config.yaml
arch: "conformer"
model: "self-supervised audio encoder (BEST-RQ)"
dataset: "single notes of musical instruments (NSynth)"
train_examples: 184686
n_mels: 64
hop_length: 160
input: "log_mel"
win_length: 512
codebook_size: 256
mask_prob: 0.05
norm: "rmsnorm"
activation: "reglu"
mlp_ratio: 2.67
head_dim: 48
fused_qkv: false
qk_norm: false
inner_norm: true
subsampling: 4
layers: 12
width: 256
positions: "sincos"
kernel_size: 15
init: "xavier_uniform"
residual_init: "scaled_by_depth"
optimizer: "muon"
muon_scale: "match_rms_adamw"
lr: 0.0052
momentum: 0.9
nesterov: true
orthogonalizer: "newton_schulz_5"
adamw_lr_other_params: 0.0015
grad_clip: 5.0
steps: 2800
batch_size: 64
epochs: 1.0
lr_schedule: "poly"
final_lr_fraction: 0.05
warmup_steps: 560
weight_decay: 0.1
adamw_weight_decay_other_params: 0
Rows from block 4 of a small self-supervised audio encoder (BEST-RQ), named by matrix and row number. Rows with one number belong to one neuron. Each number is 50 + 12 x the weight over its row's rms, rounded and kept within 0 to 99. All counts start at 0.
After each neuron's rows are labels from the 100 clips, of 14976, where the neuron reaches its largest size: "top examples" is what is common among them. Only what is clearly more common there than usual is listed. The data: single notes of musical instruments (NSynth).
# gate: second MLP gate (model.blocks.4.mlp.gate.weight, 672x256), inputs 86-171
# fc1: second MLP up (model.blocks.4.mlp.fc1.weight, 672x256), inputs 86-171
# fc2: second MLP down (model.blocks.4.mlp.fc2.weight, 256x672, transposed), outputs 86-171

gate.262:48 38 51 83 43 43 51 59 37 49 42 41 52 48 63 54 37 64 57 42 50 45 59 48 49 60 61 53 72 44 56 72 46 65 80 63 57 69 33 60 46 55 31 49 65 48 44 35 19 63 41 58 66 58 34 75 68 67 53 37 33 63 57 51 59 45 48 68 48 56 67 42 63 27 55 29 50 24 61 34 60 43 43 49 42 35
fc1.262:49 66 49 57 21 34 59 52 42 39 52 55 58 72 60 52 51 39 56 66 55 54 65 74 27 50 49 35 37 36 34 56 47 42 40 52 56 56 64 43 51 61 67 49 36 41 58 35 56 20 55 44 42 45 58 30 60 32 68 47 47 33 44 62 52 65 61 30 34 55 57 39 55 30 44 44 41 35 51 61 63 30 53 56 51 53
fc2.262:60 37 55 55 64 48 40 51 51 49 38 49 26 42 59 41 40 43 53 39 41 55 43 55 74 50 58 51 63 63 51 42 66 53 45 39 52 57 44 64 45 60 38 48 48 51 55 71 53 61 54 37 66 54 47 54 62 66 30 57 54 39 55 36 67 53 33 60 66 33 67 65 61 51 44 27 31 85 40 38 49 71 52 48 51 62
top examples: bass; octave 7

gate.288:42 45 54 43 52 55 40 55 46 63 45 56 49 44 71 29 56 40 64 44 52 41 58 62 61 50 54 55 38 46 39 29 33 26 45 47 38 59 29 60 30 57 34 53 26 33 61 48 42 61 58 55 59 58 50 60 45 24 49 54 44 41 45 27 70 50 72 46 49 38 52 44 53 69 54 36 59 35 33 38 59 45 46 48 67 56
fc1.288:49 49 52 45 60 65 34 40 40 75 53 28 66 17 36 58 49 44 67 47 45 45 61 57 43 80 57 49 59 42 42 25 49 35 39 52 41 42 51 47 66 59 59 56 43 42 39 50 57 56 73 53 44 62 57 44 52 27 54 36 43 31 30 40 52 53 82 50 44 47 55 43 35 72 51 56 32 55 40 53 72 35 56 57 76 40
fc2.288:46 54 36 71 39 47 59 44 28 48 41 44 61 59 34 53 36 46 44 43 44 44 64 55 50 36 70 34 57 38 36 55 51 48 61 68 64 41 34 56 51 32 30 47 47 37 62 68 42 36 48 58 54 61 64 64 49 40 25 65 41 57 41 40 51 44 37 53 67 60 60 39 46 48 45 48 44 78 45 48 38 33 52 43 41 40
top examples: bass

gate.377:53 50 29 53 58 77 44 33 55 52 71 49 32 72 60 50 72 66 38 36 62 38 43 49 53 51 31 35 53 71 52 61 68 46 58 57 64 38 50 41 34 45 49 53 34 30 63 39 37 42 29 45 35 54 49 27 53 59 58 64 59 46 60 54 50 61 59 42 43 44 42 36 60 82 48 54 49 60 54 37 40 57 43 60 38 34
fc1.377:42 55 56 72 59 48 62 35 53 63 45 51 60 55 52 63 48 38 33 65 66 51 42 29 72 51 28 46 46 69 49 63 43 68 60 46 54 59 28 54 66 24 58 52 54 56 52 33 67 66 55 66 55 69 47 43 45 57 47 54 69 41 43 55 53 61 68 22 41 39 75 72 41 59 42 52 49 61 60 72 54 41 61 55 73 48
fc2.377:53 48 44 42 65 54 51 41 48 51 51 53 29 31 52 34 62 65 43 32 50 54 47 58 43 54 74 46 43 45 38 26 50 49 48 57 48 54 43 45 63 66 59 60 52 29 63 62 64 46 52 31 68 53 31 43 28 42 22 15 50 48 40 59 42 47 44 39 42 65 51 38 35 65 62 28 47 42 39 41 75 38 60 45 54 49
top examples: mallet; octave 1

gate.509:41 63 52 36 61 62 44 45 59 48 50 41 67 55 51 58 33 56 38 47 60 72 45 54 64 61 48 27 57 50 32 37 68 62 41 60 24 37 53 68 56 55 56 51 64 43 62 18 61 33 64 52 45 63 58 31 50 30 40 68 63 52 50 37 28 58 40 76 37 38 42 51 47 31 69 63 74 39 58 41 57 82 54 42 57 56
fc1.509:50 63 69 30 65 42 47 49 65 48 36 31 56 50 37 51 53 54 42 65 42 56 50 63 70 52 65 55 53 41 26 50 31 58 44 67 71 62 28 75 52 57 50 61 47 46 39 57 58 61 60 55 58 52 78 37 38 31 40 55 49 39 52 50 60 55 53 50 52 49 25 47 39 50 66 41 55 40 43 44 33 71 23 59 51 45
fc2.509:46 57 42 61 53 75 49 54 42 71 55 47 67 53 63 60 49 42 50 47 50 65 55 59 51 41 45 42 47 78 69 46 47 72 58 59 54 56 47 38 42 52 58 52 19 55 62 55 56 66 55 35 43 29 44 58 63 66 61 39 56 51 48 49 50 49 33 47 65 27 57 58 53 45 37 42 19 50 63 60 69 59 44 76 44 54
top examples: guitar

gate.506:57 46 62 40 63 59 42 53 35 59 46 46 62 61 42 69 56 62 36 33 36 43 53 54 39 60 31 24 25 40 38 31 43 42 41 49 60 45 61 55 75 43 60 61 50 33 68 60 53 55 64 47 28 42 50 55 56 46 42 76 38 53 55 38 34 42 44 47 39 47 51 45 49 50 75 54 61 52 59 31 52 45 57 46 57 36
fc1.506:44 48 41 66 36 60 56 36 46 41 56 48 50 56 62 38 58 48 43 60 41 46 42 47 65 51 64 54 68 60 38 56 52 40 67 57 47 48 51 47 37 51 39 37 48 70 43 45 52 45 40 33 75 48 38 30 42 57 45 50 70 48 49 56 70 52 57 46 69 52 45 68 61 58 43 38 41 49 37 75 52 62 43 48 42 67
fc2.506:51 38 48 53 48 31 58 49 42 57 37 42 54 50 23 42 45 24 60 57 51 45 52 48 36 51 36 57 31 55 51 29 49 58 37 47 67 62 44 55 75 29 65 59 40 47 40 40 60 43 56 60 40 41 48 61 27 44 18 21 66 45 71 56 38 48 30 52 46 40 45 53 43 59 60 57 34 50 41 49 37 55 47 48 34 52
top examples: octave 7; guitar

gate.560:46 51 53 66 40 60 53 41 50 36 33 44 54 58 40 35 46 40 43 51 22 42 32 51 62 43 33 54 33 81 35 56 58 50 68 49 57 72 46 44 45 75 36 51 52 56 31 56 49 31 38 58 50 37 38 68 55 55 55 46 38 51 47 42 45 64 46 32 51 56 69 46 47 60 30 56 28 65 60 57 68 53 64 54 42 70
fc1.560:62 45 51 38 50 39 54 21 45 58 51 53 26 54 58 70 59 50 23 49 58 57 58 50 26 35 63 58 51 42 51 38 34 53 34 52 67 57 60 52 36 54 49 43 65 63 31 37 48 73 57 68 56 58 54 45 38 60 33 45 57 53 58 44 42 52 68 38 45 31 44 45 56 25 53 41 50 37 37 38 72 42 50 38 51 34
fc2.560:43 62 41 50 53 39 45 60 45 40 52 71 75 35 51 38 49 54 64 51 26 38 51 51 68 41 47 41 54 47 70 72 56 64 62 54 26 42 42 54 43 50 53 60 54 48 49 40 50 50 30 60 76 50 50 39 75 44 68 51 47 61 56 55 41 20 50 40 38 70 39 62 47 43 48 56 64 59 37 67 51 63 58 72 41 59
top examples: guitar

gate.13:54 51 44 40 79 50 65 68 21 38 60 65 54 44 39 35 34 58 52 59 50 58 63 40 64 47 36 53 57 50 69 64 45 46 61 62 48 52 38 24 39 48 51 51 68 37 50 56 33 41 45 53 52 74 24 51 61 55 45 62 44 41 43 62 41 51 30 59 43 48 39 30 35 65 59 61 49 46 46 46 69 53 47 30 71 55
fc1.13:59 43 67 43 64 66 49 23 62 38 54 50 36 64 60 55 38 73 23 42 68 48 42 62 59 51 56 34 17 59 57 34 48 46 57 43 48 40 50 54 62 69 53 70 56 51 58 63 70 47 53 62 45 41 65 45 51 59 47 42 32 60 47 43 33 51 42 51 52 47 50 52 41 49 45 34 41 48 61 39 41 74 55 55 49 46
fc2.13:63 38 31 61 65 51 57 19 61 52 67 56 57 44 35 44 60 31 55 53 51 63 56 55 42 41 43 39 62 61 32 57 57 50 51 50 36 43 61 63 52 40 53 43 47 62 52 40 52 64 62 55 34 51 66 74 42 46 61 47 64 48 59 48 57 58 35 42 70 56 50 43 47 50 48 58 44 26 32 59 81 54 36 51 41 48
top examples: octave 7

gate.127:56 71 46 61 86 42 54 44 35 32 46 58 53 43 48 40 38 52 56 26 56 39 40 63 55 40 52 53 61 36 49 61 57 58 38 56 42 54 58 59 55 71 40 37 77 34 57 65 20 24 56 59 39 44 57 60 67 73 45 53 34 44 34 37 44 52 51 63 73 58 61 45 38 38 71 54 48 35 39 34 63 54 45 53 59 60
fc1.127:61 43 59 53 43 41 58 38 41 63 35 45 47 62 41 49 54 42 70 46 52 23 22 43 53 72 58 61 51 35 39 30 60 66 45 66 39 53 51 38 49 41 36 45 49 52 48 48 40 53 44 39 32 42 40 71 59 59 53 38 56 63 40 67 56 24 65 47 58 54 41 37 54 33 46 54 44 51 47 59 44 73 39 47 52 43
fc2.127:39 59 49 40 41 55 46 27 59 61 75 59 63 57 30 61 44 57 39 65 49 60 50 74 60 45 74 41 50 39 42 44 55 18 55 53 52 59 56 73 50 67 47 59 59 43 62 35 48 66 37 65 45 35 71 58 55 64 55 36 52 70 55 46 39 64 56 33 56 46 48 39 56 54 43 37 67 23 44 51 56 53 55 50 53 63
top examples: octave 7

gate.138:68 59 52 49 51 68 46 75 49 43 59 29 27 53 67 46 62 25 51 38 40 38 40 59 42 53 54 34 59 48 41 38 52 29 67 41 54 65 53 60 52 53 52 46 42 68 42 25 56 61 51 65 70 60 26 60 50 55 36 59 26 44 19 36 65 38 68 14 72 62 29 43 35 31 54 45 57 58 74 44 43 57 24 37 52 59
fc1.138:83 43 66 56 28 29 42 69 64 44 42 63 45 51 20 27 47 40 37 50 46 67 39 59 39 55 62 56 38 73 67 57 26 54 67 49 51 60 54 50 37 40 39 55 48 53 47 72 55 49 46 72 40 34 47 39 34 65 58 56 45 60 51 56 62 55 60 60 25 41 49 64 51 72 67 73 32 48 56 46 37 46 36 53 47 45
fc2.138:38 65 19 56 66 62 68 38 36 38 54 49 54 49 83 56 62 38 48 49 66 42 59 42 64 65 60 22 53 40 42 43 62 17 85 64 32 48 52 46 74 59 66 45 56 47 49 30 61 24 58 42 56 60 59 49 52 58 54 41 46 57 26 55 30 67 58 58 59 43 38 55 27 18 42 29 42 52 48 40 39 44 68 42 58 47
top examples: bass; octave 1

gate.545:27 61 65 51 48 63 64 59 55 26 35 67 51 54 36 52 48 60 66 30 32 50 54 41 24 40 50 49 56 59 72 54 46 48 38 62 52 57 45 42 45 71 64 49 35 68 55 37 46 62 42 51 65 61 34 51 61 69 49 35 38 68 55 37 53 72 34 61 58 62 58 51 50 57 83 70 33 60 60 25 52 43 70 49 58 60
fc1.545:50 67 56 59 59 50 60 51 55 41 51 55 61 66 41 39 53 59 48 43 35 35 61 44 44 59 70 29 48 59 65 57 35 53 43 53 52 63 38 47 61 56 41 72 35 53 64 42 57 74 44 49 63 71 51 28 56 65 72 56 63 66 71 44 85 72 35 52 48 71 52 57 62 59 61 68 25 33 40 24 54 56 57 65 67 66
fc2.545:60 61 61 53 38 45 61 56 54 45 63 41 59 36 61 44 50 60 61 70 64 52 58 49 51 42 59 63 40 81 66 49 58 26 64 61 47 54 47 55 43 45 41 30 58 54 66 45 45 48 48 56 53 33 28 62 62 41 53 62 60 48 48 65 42 55 51 48 74 48 62 47 62 47 43 44 54 64 54 60 44 51 54 71 24 62
top examples: bass; guitar

gate.442:58 72 53 45 35 49 44 40 45 29 61 59 71 43 63 62 62 54 35 25 73 29 35 44 66 45 66 61 78 53 72 61 56 46 51 34 37 38 47 63 47 56 48 55 53 69 65 56 48 43 57 51 41 36 50 32 65 65 44 57 59 71 48 53 51 61 72 67 72 51 65 60 54 39 43 63 53 82 48 64 44 46 63 75 41 67
fc1.442:48 56 36 65 41 63 60 74 52 43 44 52 35 47 52 65 69 33 60 61 58 58 59 60 39 63 30 51 42 54 54 51 48 57 41 56 55 66 54 47 41 63 41 52 54 50 33 45 53 51 69 51 26 47 38 52 69 27 46 35 61 58 41 69 51 51 60 54 56 64 58 40 54 36 51 52 43 57 61 38 80 35 55 48 63 44
fc2.442:57 44 38 55 53 48 57 55 40 63 64 58 54 49 51 37 34 59 46 53 58 59 30 57 46 45 50 46 54 60 63 51 56 54 54 45 38 53 38 57 34 43 73 25 51 59 66 61 58 50 44 46 57 48 55 53 32 56 73 43 60 51 44 41 60 46 55 47 54 47 73 61 34 52 29 55 39 40 42 41 71 42 48 33 45 46
top examples: guitar

gate.625:41 60 50 50 37 61 35 49 44 38 47 42 39 58 50 45 53 44 52 53 44 55 65 39 38 56 39 50 48 55 53 45 63 44 35 70 31 60 57 76 49 52 38 54 51 51 10 65 37 44 67 46 58 50 45 35 51 69 72 48 61 47 40 61 63 43 29 40 71 48 35 40 53 56 44 27 51 45 57 52 58 45 57 56 56 42
fc1.625:70 62 69 61 39 73 52 50 31 44 33 38 81 60 57 68 51 71 50 53 44 38 53 48 43 56 67 24 51 46 31 65 37 57 31 42 69 72 54 47 35 44 36 50 43 47 53 55 50 79 56 38 57 31 48 32 58 73 56 57 48 49 45 46 49 35 37 73 52 33 45 41 46 54 61 45 64 54 61 62 68 20 64 61 62 47
fc2.625:55 32 42 56 70 74 77 49 74 71 44 54 54 67 55 56 59 39 57 38 40 27 38 67 53 39 38 57 60 43 41 49 43 35 66 66 51 38 39 18 62 77 53 44 53 58 50 45 48 47 42 58 72 55 32 39 26 38 75 41 49 58 53 52 18 63 64 42 37 53 45 43 48 64 68 36 49 43 50 30 53 55 51 65 29 29
top examples: octave 5; octave 7; mallet

gate.263:62 55 43 52 44 68 64 57 37 73 43 50 59 40 56 54 53 48 46 54 58 46 51 32 30 48 53 81 41 54 40 55 28 44 39 66 59 34 53 37 60 50 41 38 43 55 52 57 28 80 42 69 73 50 47 61 63 57 55 57 68 45 50 50 35 18 27 68 55 65 58 43 33 53 32 24 42 49 47 55 59 34 69 49 55 60
fc1.263:47 51 33 31 43 42 59 57 63 62 60 74 64 52 44 57 54 69 58 57 55 45 43 48 49 70 50 64 51 51 67 49 47 28 46 51 53 34 64 49 68 62 57 40 47 58 45 47 57 43 54 38 38 72 67 38 66 61 50 62 44 45 56 61 29 61 43 48 37 53 45 55 44 76 52 53 61 51 61 29 51 55 44 51 63 55
fc2.263:65 50 76 85 63 59 50 68 33 48 40 55 68 46 51 48 35 43 39 62 52 62 54 69 59 47 41 44 75 40 39 44 48 75 43 53 43 58 27 52 38 40 55 56 39 32 45 49 67 74 63 29 59 59 50 44 39 53 47 65 54 56 65 45 65 50 41 67 54 75 57 50 66 45 47 60 77 61 58 53 56 50 59 63 58 63
top examples: synthetic; bass; octave 1

gate.45:41 43 63 61 61 14 27 52 40 75 61 45 41 38 49 35 40 50 62 45 29 54 49 55 46 32 63 57 37 55 53 48 42 31 73 28 41 50 53 83 58 57 49 52 50 53 35 57 62 52 37 34 62 53 25 55 38 43 61 48 60 62 37 37 56 61 38 34 56 58 61 54 47 61 77 48 47 25 71 47 52 54 67 37 60 46
fc1.45:63 44 48 70 65 48 43 31 70 23 47 64 45 57 37 53 50 46 42 66 60 63 51 43 66 61 38 37 63 70 38 33 31 43 45 40 54 26 48 45 54 42 33 68 34 61 64 33 68 49 74 43 67 60 55 51 69 61 51 48 35 73 44 55 21 39 41 42 50 59 57 54 74 33 68 41 75 51 48 40 68 40 25 38 54 28
fc2.45:54 63 30 38 35 48 56 61 39 58 60 60 54 50 59 49 55 59 48 56 48 43 50 65 43 44 35 83 43 42 44 70 81 63 63 25 31 61 60 78 59 64 62 45 55 42 53 54 37 37 46 62 47 67 42 45 58 53 49 65 64 26 51 39 40 58 51 50 49 34 55 42 27 54 46 24 54 33 49 56 64 31 54 58 45 68
top examples: bass; synthetic; octave 5; octave 7

gate.500:48 32 51 36 47 64 63 35 44 37 35 49 37 58 48 32 31 44 36 59 46 62 54 52 84 61 67 52 51 59 46 53 60 47 51 46 38 46 66 51 59 39 57 58 70 40 51 26 43 54 39 61 38 31 30 64 46 51 56 47 63 62 40 33 41 44 36 39 50 48 50 60 40 29 58 37 62 43 45 40 62 29 73 30 42 55
fc1.500:53 56 45 61 33 57 49 46 34 37 42 49 61 79 38 34 32 85 44 51 56 45 40 41 46 52 62 48 59 54 52 77 67 32 54 40 39 66 42 46 33 42 59 66 59 50 59 53 63 42 59 57 62 33 40 62 33 37 50 35 84 42 32 32 61 47 46 51 43 51 41 40 50 54 55 28 62 25 63 37 37 63 51 42 40 31
fc2.500:44 33 57 50 74 28 47 51 45 49 50 50 21 63 66 58 55 54 61 49 41 38 46 74 41 60 38 34 56 71 53 40 58 50 65 69 59 42 48 51 68 64 68 44 47 39 50 54 45 45 54 37 44 54 57 45 54 47 42 54 34 61 74 58 62 40 35 53 63 60 44 39 37 52 53 52 57 35 49 42 69 46 65 64 40 51
top examples: bass

gate.39:61 54 45 36 42 39 62 48 36 44 47 50 57 45 25 44 56 59 63 41 65 43 66 51 59 46 32 34 52 56 54 39 71 46 44 51 36 39 49 33 73 46 63 56 60 47 75 66 44 60 43 77 46 44 48 63 63 57 48 40 27 45 54 43 45 45 50 46 60 39 60 46 67 46 54 44 34 64 41 57 29 36 66 49 36 39
fc1.39:41 61 42 37 49 32 54 56 48 75 43 60 42 37 51 45 31 25 59 53 39 31 76 59 74 45 60 43 51 42 46 40 38 42 61 56 38 43 51 42 59 62 36 39 62 58 45 61 53 37 47 57 57 62 36 48 45 43 59 37 57 40 68 40 47 63 59 52 55 55 35 71 45 60 74 25 50 41 55 45 54 33 30 41 49 77
fc2.39:60 51 50 59 33 55 49 46 64 36 57 59 49 52 57 63 74 33 45 66 59 64 46 35 36 62 60 52 46 58 56 41 63 57 50 29 47 46 33 74 40 53 50 48 43 42 67 43 44 15 76 59 41 45 50 21 64 49 58 57 30 59 48 72 60 45 47 47 59 32 38 42 26 35 41 62 61 43 48 49 33 88 54 54 53 53
top examples: bass; octave 7

gate.35:43 49 50 42 67 33 48 81 53 40 45 65 48 27 32 54 53 63 50 52 53 47 43 51 31 50 41 74 64 51 37 64 26 60 43 55 57 57 56 39 28 63 54 54 42 66 39 35 48 69 47 43 67 43 60 47 47 62 63 56 49 48 55 49 34 20 68 37 48 44 49 54 54 41 42 49 39 57 36 53 43 54 79 48 70 21
fc1.35:46 52 71 43 38 38 68 36 44 52 38 59 53 52 44 53 39 32 48 53 61 67 50 41 59 44 38 75 39 42 38 49 52 37 55 44 41 67 58 48 52 53 51 65 66 48 52 51 59 27 42 49 50 32 49 40 21 34 40 46 55 45 63 49 52 52 46 56 44 77 66 21 65 65 61 40 40 67 71 46 41 63 67 50 48 56
fc2.35:39 63 25 51 55 46 46 44 42 47 53 70 29 60 40 41 54 52 59 51 52 63 31 60 48 67 59 47 28 49 43 74 42 61 47 41 62 55 55 27 56 26 64 43 45 51 44 71 53 58 63 46 49 45 57 75 46 48 46 53 32 58 46 70 59 51 57 53 67 58 53 63 50 41 49 45 64 50 44 51 59 51 45 45 64 63
top examples: synthetic; bass; octave 7

gate.214:59 38 53 57 62 44 54 67 45 37 45 63 50 49 58 44 37 58 68 37 48 64 55 47 53 60 59 46 42 65 52 56 66 47 45 56 54 35 50 41 63 34 49 32 64 35 56 25 68 39 17 59 59 59 33 59 64 58 45 66 70 39 41 54 43 43 30 41 17 35 61 47 37 60 37 29 35 57 27 56 67 76 46 49 38 44
fc1.214:51 70 63 56 66 60 50 48 59 66 57 50 55 43 31 38 55 57 71 48 37 52 61 36 69 69 46 69 41 61 38 50 56 58 43 39 60 51 52 37 52 59 50 44 42 53 53 68 55 52 30 60 62 49 67 49 39 68 27 41 46 38 55 40 36 53 45 48 52 59 52 49 56 62 30 47 61 27 48 46 52 54 39 47 26 57
fc2.214:68 42 52 55 34 53 37 62 40 33 42 56 57 51 64 54 72 39 37 54 67 70 37 34 36 51 41 49 28 37 58 63 40 68 40 45 44 40 44 34 53 58 55 59 39 40 28 36 62 50 54 18 74 58 41 54 43 31 49 50 63 50 54 49 58 33 42 59 56 54 53 47 49 30 56 39 53 60 57 44 35 68 61 60 55 46
top examples: octave 5; mallet; octave 7

gate.556:36 50 50 54 45 52 43 52 42 53 29 54 31 57 60 52 33 50 57 53 46 35 44 41 17 25 47 39 66 47 68 41 63 47 42 37 39 36 63 59 59 46 50 51 67 50 77 43 32 48 54 50 53 38 45 47 60 78 45 61 32 73 52 42 52 40 49 49 52 65 39 44 38 33 34 67 66 43 34 33 62 35 55 60 49 57
fc1.556:30 53 41 56 31 45 37 63 65 38 35 64 39 60 55 58 68 50 49 44 46 41 44 30 51 64 55 40 65 53 29 59 56 40 64 19 52 28 32 22 49 63 55 51 52 51 64 59 36 52 46 58 63 31 56 44 50 65 35 65 36 56 57 45 60 59 52 66 76 71 34 55 51 21 42 46 26 42 43 57 54 36 49 39 56 66
fc2.556:51 52 49 58 50 39 59 50 64 63 52 60 30 31 46 44 42 37 58 57 38 47 50 60 39 61 62 39 49 47 35 34 57 46 42 63 46 46 68 59 38 40 41 46 40 61 37 49 67 34 45 36 55 57 57 37 59 27 64 42 52 63 26 42 38 38 36 54 47 54 53 65 49 60 65 40 48 49 53 58 62 52 48 40 67 49
top examples: octave 5; guitar; mallet

gate.152:54 40 49 42 32 46 54 40 54 68 25 30 62 41 57 63 46 59 48 47 40 63 56 58 36 58 53 61 48 39 54 65 54 48 64 31 34 35 33 60 62 61 50 59 56 71 32 53 40 37 38 58 48 42 41 63 50 38 53 32 36 45 37 32 36 55 62 68 56 59 45 41 65 37 54 43 39 38 60 54 39 33 53 66 57 23
fc1.152:50 48 34 70 41 67 54 38 56 47 26 59 41 49 25 61 63 44 57 52 64 70 51 55 39 60 77 35 33 31 70 67 45 24 50 49 52 58 41 58 59 55 62 75 43 58 66 43 40 45 60 38 36 51 56 43 51 47 53 34 60 62 56 67 63 28 47 41 66 56 59 50 47 64 60 37 46 64 45 54 72 38 31 44 64 43
fc2.152:64 52 57 46 40 37 45 35 46 58 53 45 64 69 64 33 23 65 38 55 36 44 50 38 67 37 33 67 42 71 46 42 49 63 40 64 69 49 61 37 28 52 37 54 42 52 58 51 48 58 31 75 60 67 49 65 35 57 26 63 38 48 39 50 46 68 48 55 53 46 31 63 58 37 62 32 57 40 67 62 36 56 37 68 46 67
top examples: guitar; octave 2

gate.348:59 50 46 51 49 71 26 48 49 44 35 43 71 48 48 41 27 57 59 45 53 42 35 50 61 39 61 32 56 48 32 56 52 58 44 46 48 52 41 69 46 51 50 48 50 65 41 70 24 47 50 47 53 43 32 46 43 49 72 62 39 47 47 71 34 49 49 48 51 58 57 43 30 39 70 53 47 56 60 55 55 62 43 56 64 35
fc1.348:17 21 52 50 48 63 56 37 45 75 67 48 54 58 53 62 61 74 41 47 32 67 48 57 67 51 81 57 40 48 35 49 50 40 35 49 43 64 61 45 57 35 46 44 44 44 46 57 38 36 56 53 65 59 40 44 64 52 62 65 46 36 35 67 36 62 44 41 53 45 58 34 59 49 56 56 55 46 57 59 51 39 37 53 65 45
fc2.348:50 69 60 31 46 56 49 54 26 50 44 42 32 41 73 53 35 28 51 36 67 45 61 58 54 41 64 51 63 49 64 63 72 65 42 49 62 55 44 49 47 51 54 69 56 32 69 38 54 74 39 34 62 52 48 39 37 53 34 36 67 56 77 47 63 38 42 70 55 57 41 72 38 58 34 29 52 67 49 54 56 59 75 45 61 63
top examples: octave 5

gate.574:37 39 40 24 54 53 44 34 54 43 48 49 39 56 37 23 32 48 52 45 51 64 60 50 34 54 62 66 48 40 50 70 50 58 56 52 47 38 54 47 76 36 52 53 61 66 37 41 29 54 48 54 55 52 34 66 34 52 47 69 63 56 34 48 53 39 54 46 40 39 60 51 76 67 34 37 70 44 57 28 60 35 60 44 48 51
fc1.574:79 47 55 42 58 72 48 80 48 30 55 52 54 63 68 57 47 57 68 31 26 37 67 31 63 49 66 40 38 30 35 67 42 49 21 53 58 59 63 48 44 58 47 62 68 51 64 45 59 58 49 53 26 35 42 50 62 53 58 62 55 46 71 24 52 56 54 39 47 48 33 41 68 39 66 70 39 63 51 56 58 50 55 50 64 45
fc2.574:32 51 24 42 60 46 45 32 56 71 37 51 36 41 42 59 44 45 51 54 75 31 42 56 50 56 44 67 56 45 47 51 36 46 60 58 54 47 60 59 53 41 54 74 65 56 44 29 39 43 40 45 69 53 69 59 48 22 62 66 37 51 39 55 53 19 42 50 59 49 77 52 57 52 39 54 46 57 50 50 48 41 51 61 82 58
top examples: mallet

gate.502:38 22 35 54 49 44 66 32 63 65 50 56 51 38 61 55 33 51 55 35 64 52 69 61 61 42 39 66 29 38 56 60 75 66 38 39 55 42 54 47 56 42 57 42 29 53 61 52 29 47 60 60 73 35 58 45 36 55 49 58 34 65 60 74 66 54 52 44 67 53 63 54 49 43 53 24 54 47 35 57 32 47 42 25 61 31
fc1.502:68 37 49 62 56 43 53 46 51 55 53 59 60 35 52 44 17 66 40 44 59 49 51 51 51 61 43 56 30 63 59 65 44 47 72 31 42 47 41 53 53 59 54 47 34 55 45 61 32 58 43 58 32 46 48 38 28 51 36 34 48 53 58 54 53 49 65 45 44 53 36 44 63 58 50 35 33 23 60 70 34 73 68 47 58 65
fc2.502:43 47 56 42 57 43 59 56 63 61 53 65 61 43 53 71 64 51 72 52 50 56 71 30 59 68 57 20 64 46 54 30 75 46 72 44 61 51 68 36 30 64 41 40 50 51 52 56 54 40 41 63 58 44 48 60 64 51 51 57 48 58 36 49 49 63 38 44 63 42 65 41 43 36 52 73 60 59 69 55 53 50 51 48 51 59
top examples: octave 5; mallet

gate.412:40 61 57 64 40 41 33 65 59 53 33 74 39 45 46 31 61 38 46 65 56 59 43 34 54 57 44 56 45 37 61 47 45 28 33 52 41 53 55 74 57 60 56 37 32 57 43 48 61 40 52 39 40 37 43 56 61 40 62 52 78 68 58 31 33 56 55 69 65 53 40 52 65 62 29 41 51 31 51 63 50 58 74 37 75 52
fc1.412:55 48 51 40 49 48 54 56 50 45 49 33 45 64 41 54 39 59 48 59 40 40 57 41 31 52 60 40 49 46 46 39 69 56 46 38 61 51 45 44 61 59 43 60 41 71 50 59 56 61 43 41 35 42 32 61 54 30 20 50 33 40 75 62 40 51 57 18 55 69 48 30 51 55 50 50 58 39 55 53 37 37 55 57 39 42
fc2.412:73 72 43 66 59 32 44 52 47 42 43 29 46 63 32 29 59 56 43 72 42 64 47 53 50 59 41 64 39 54 72 66 43 39 44 59 64 59 69 45 30 53 55 32 54 38 66 59 48 46 49 73 37 60 53 54 42 63 48 61 41 45 42 39 41 67 40 50 56 32 36 66 67 43 73 33 36 55 59 50 61 43 64 56 45 67
top examples: octave 5; mallet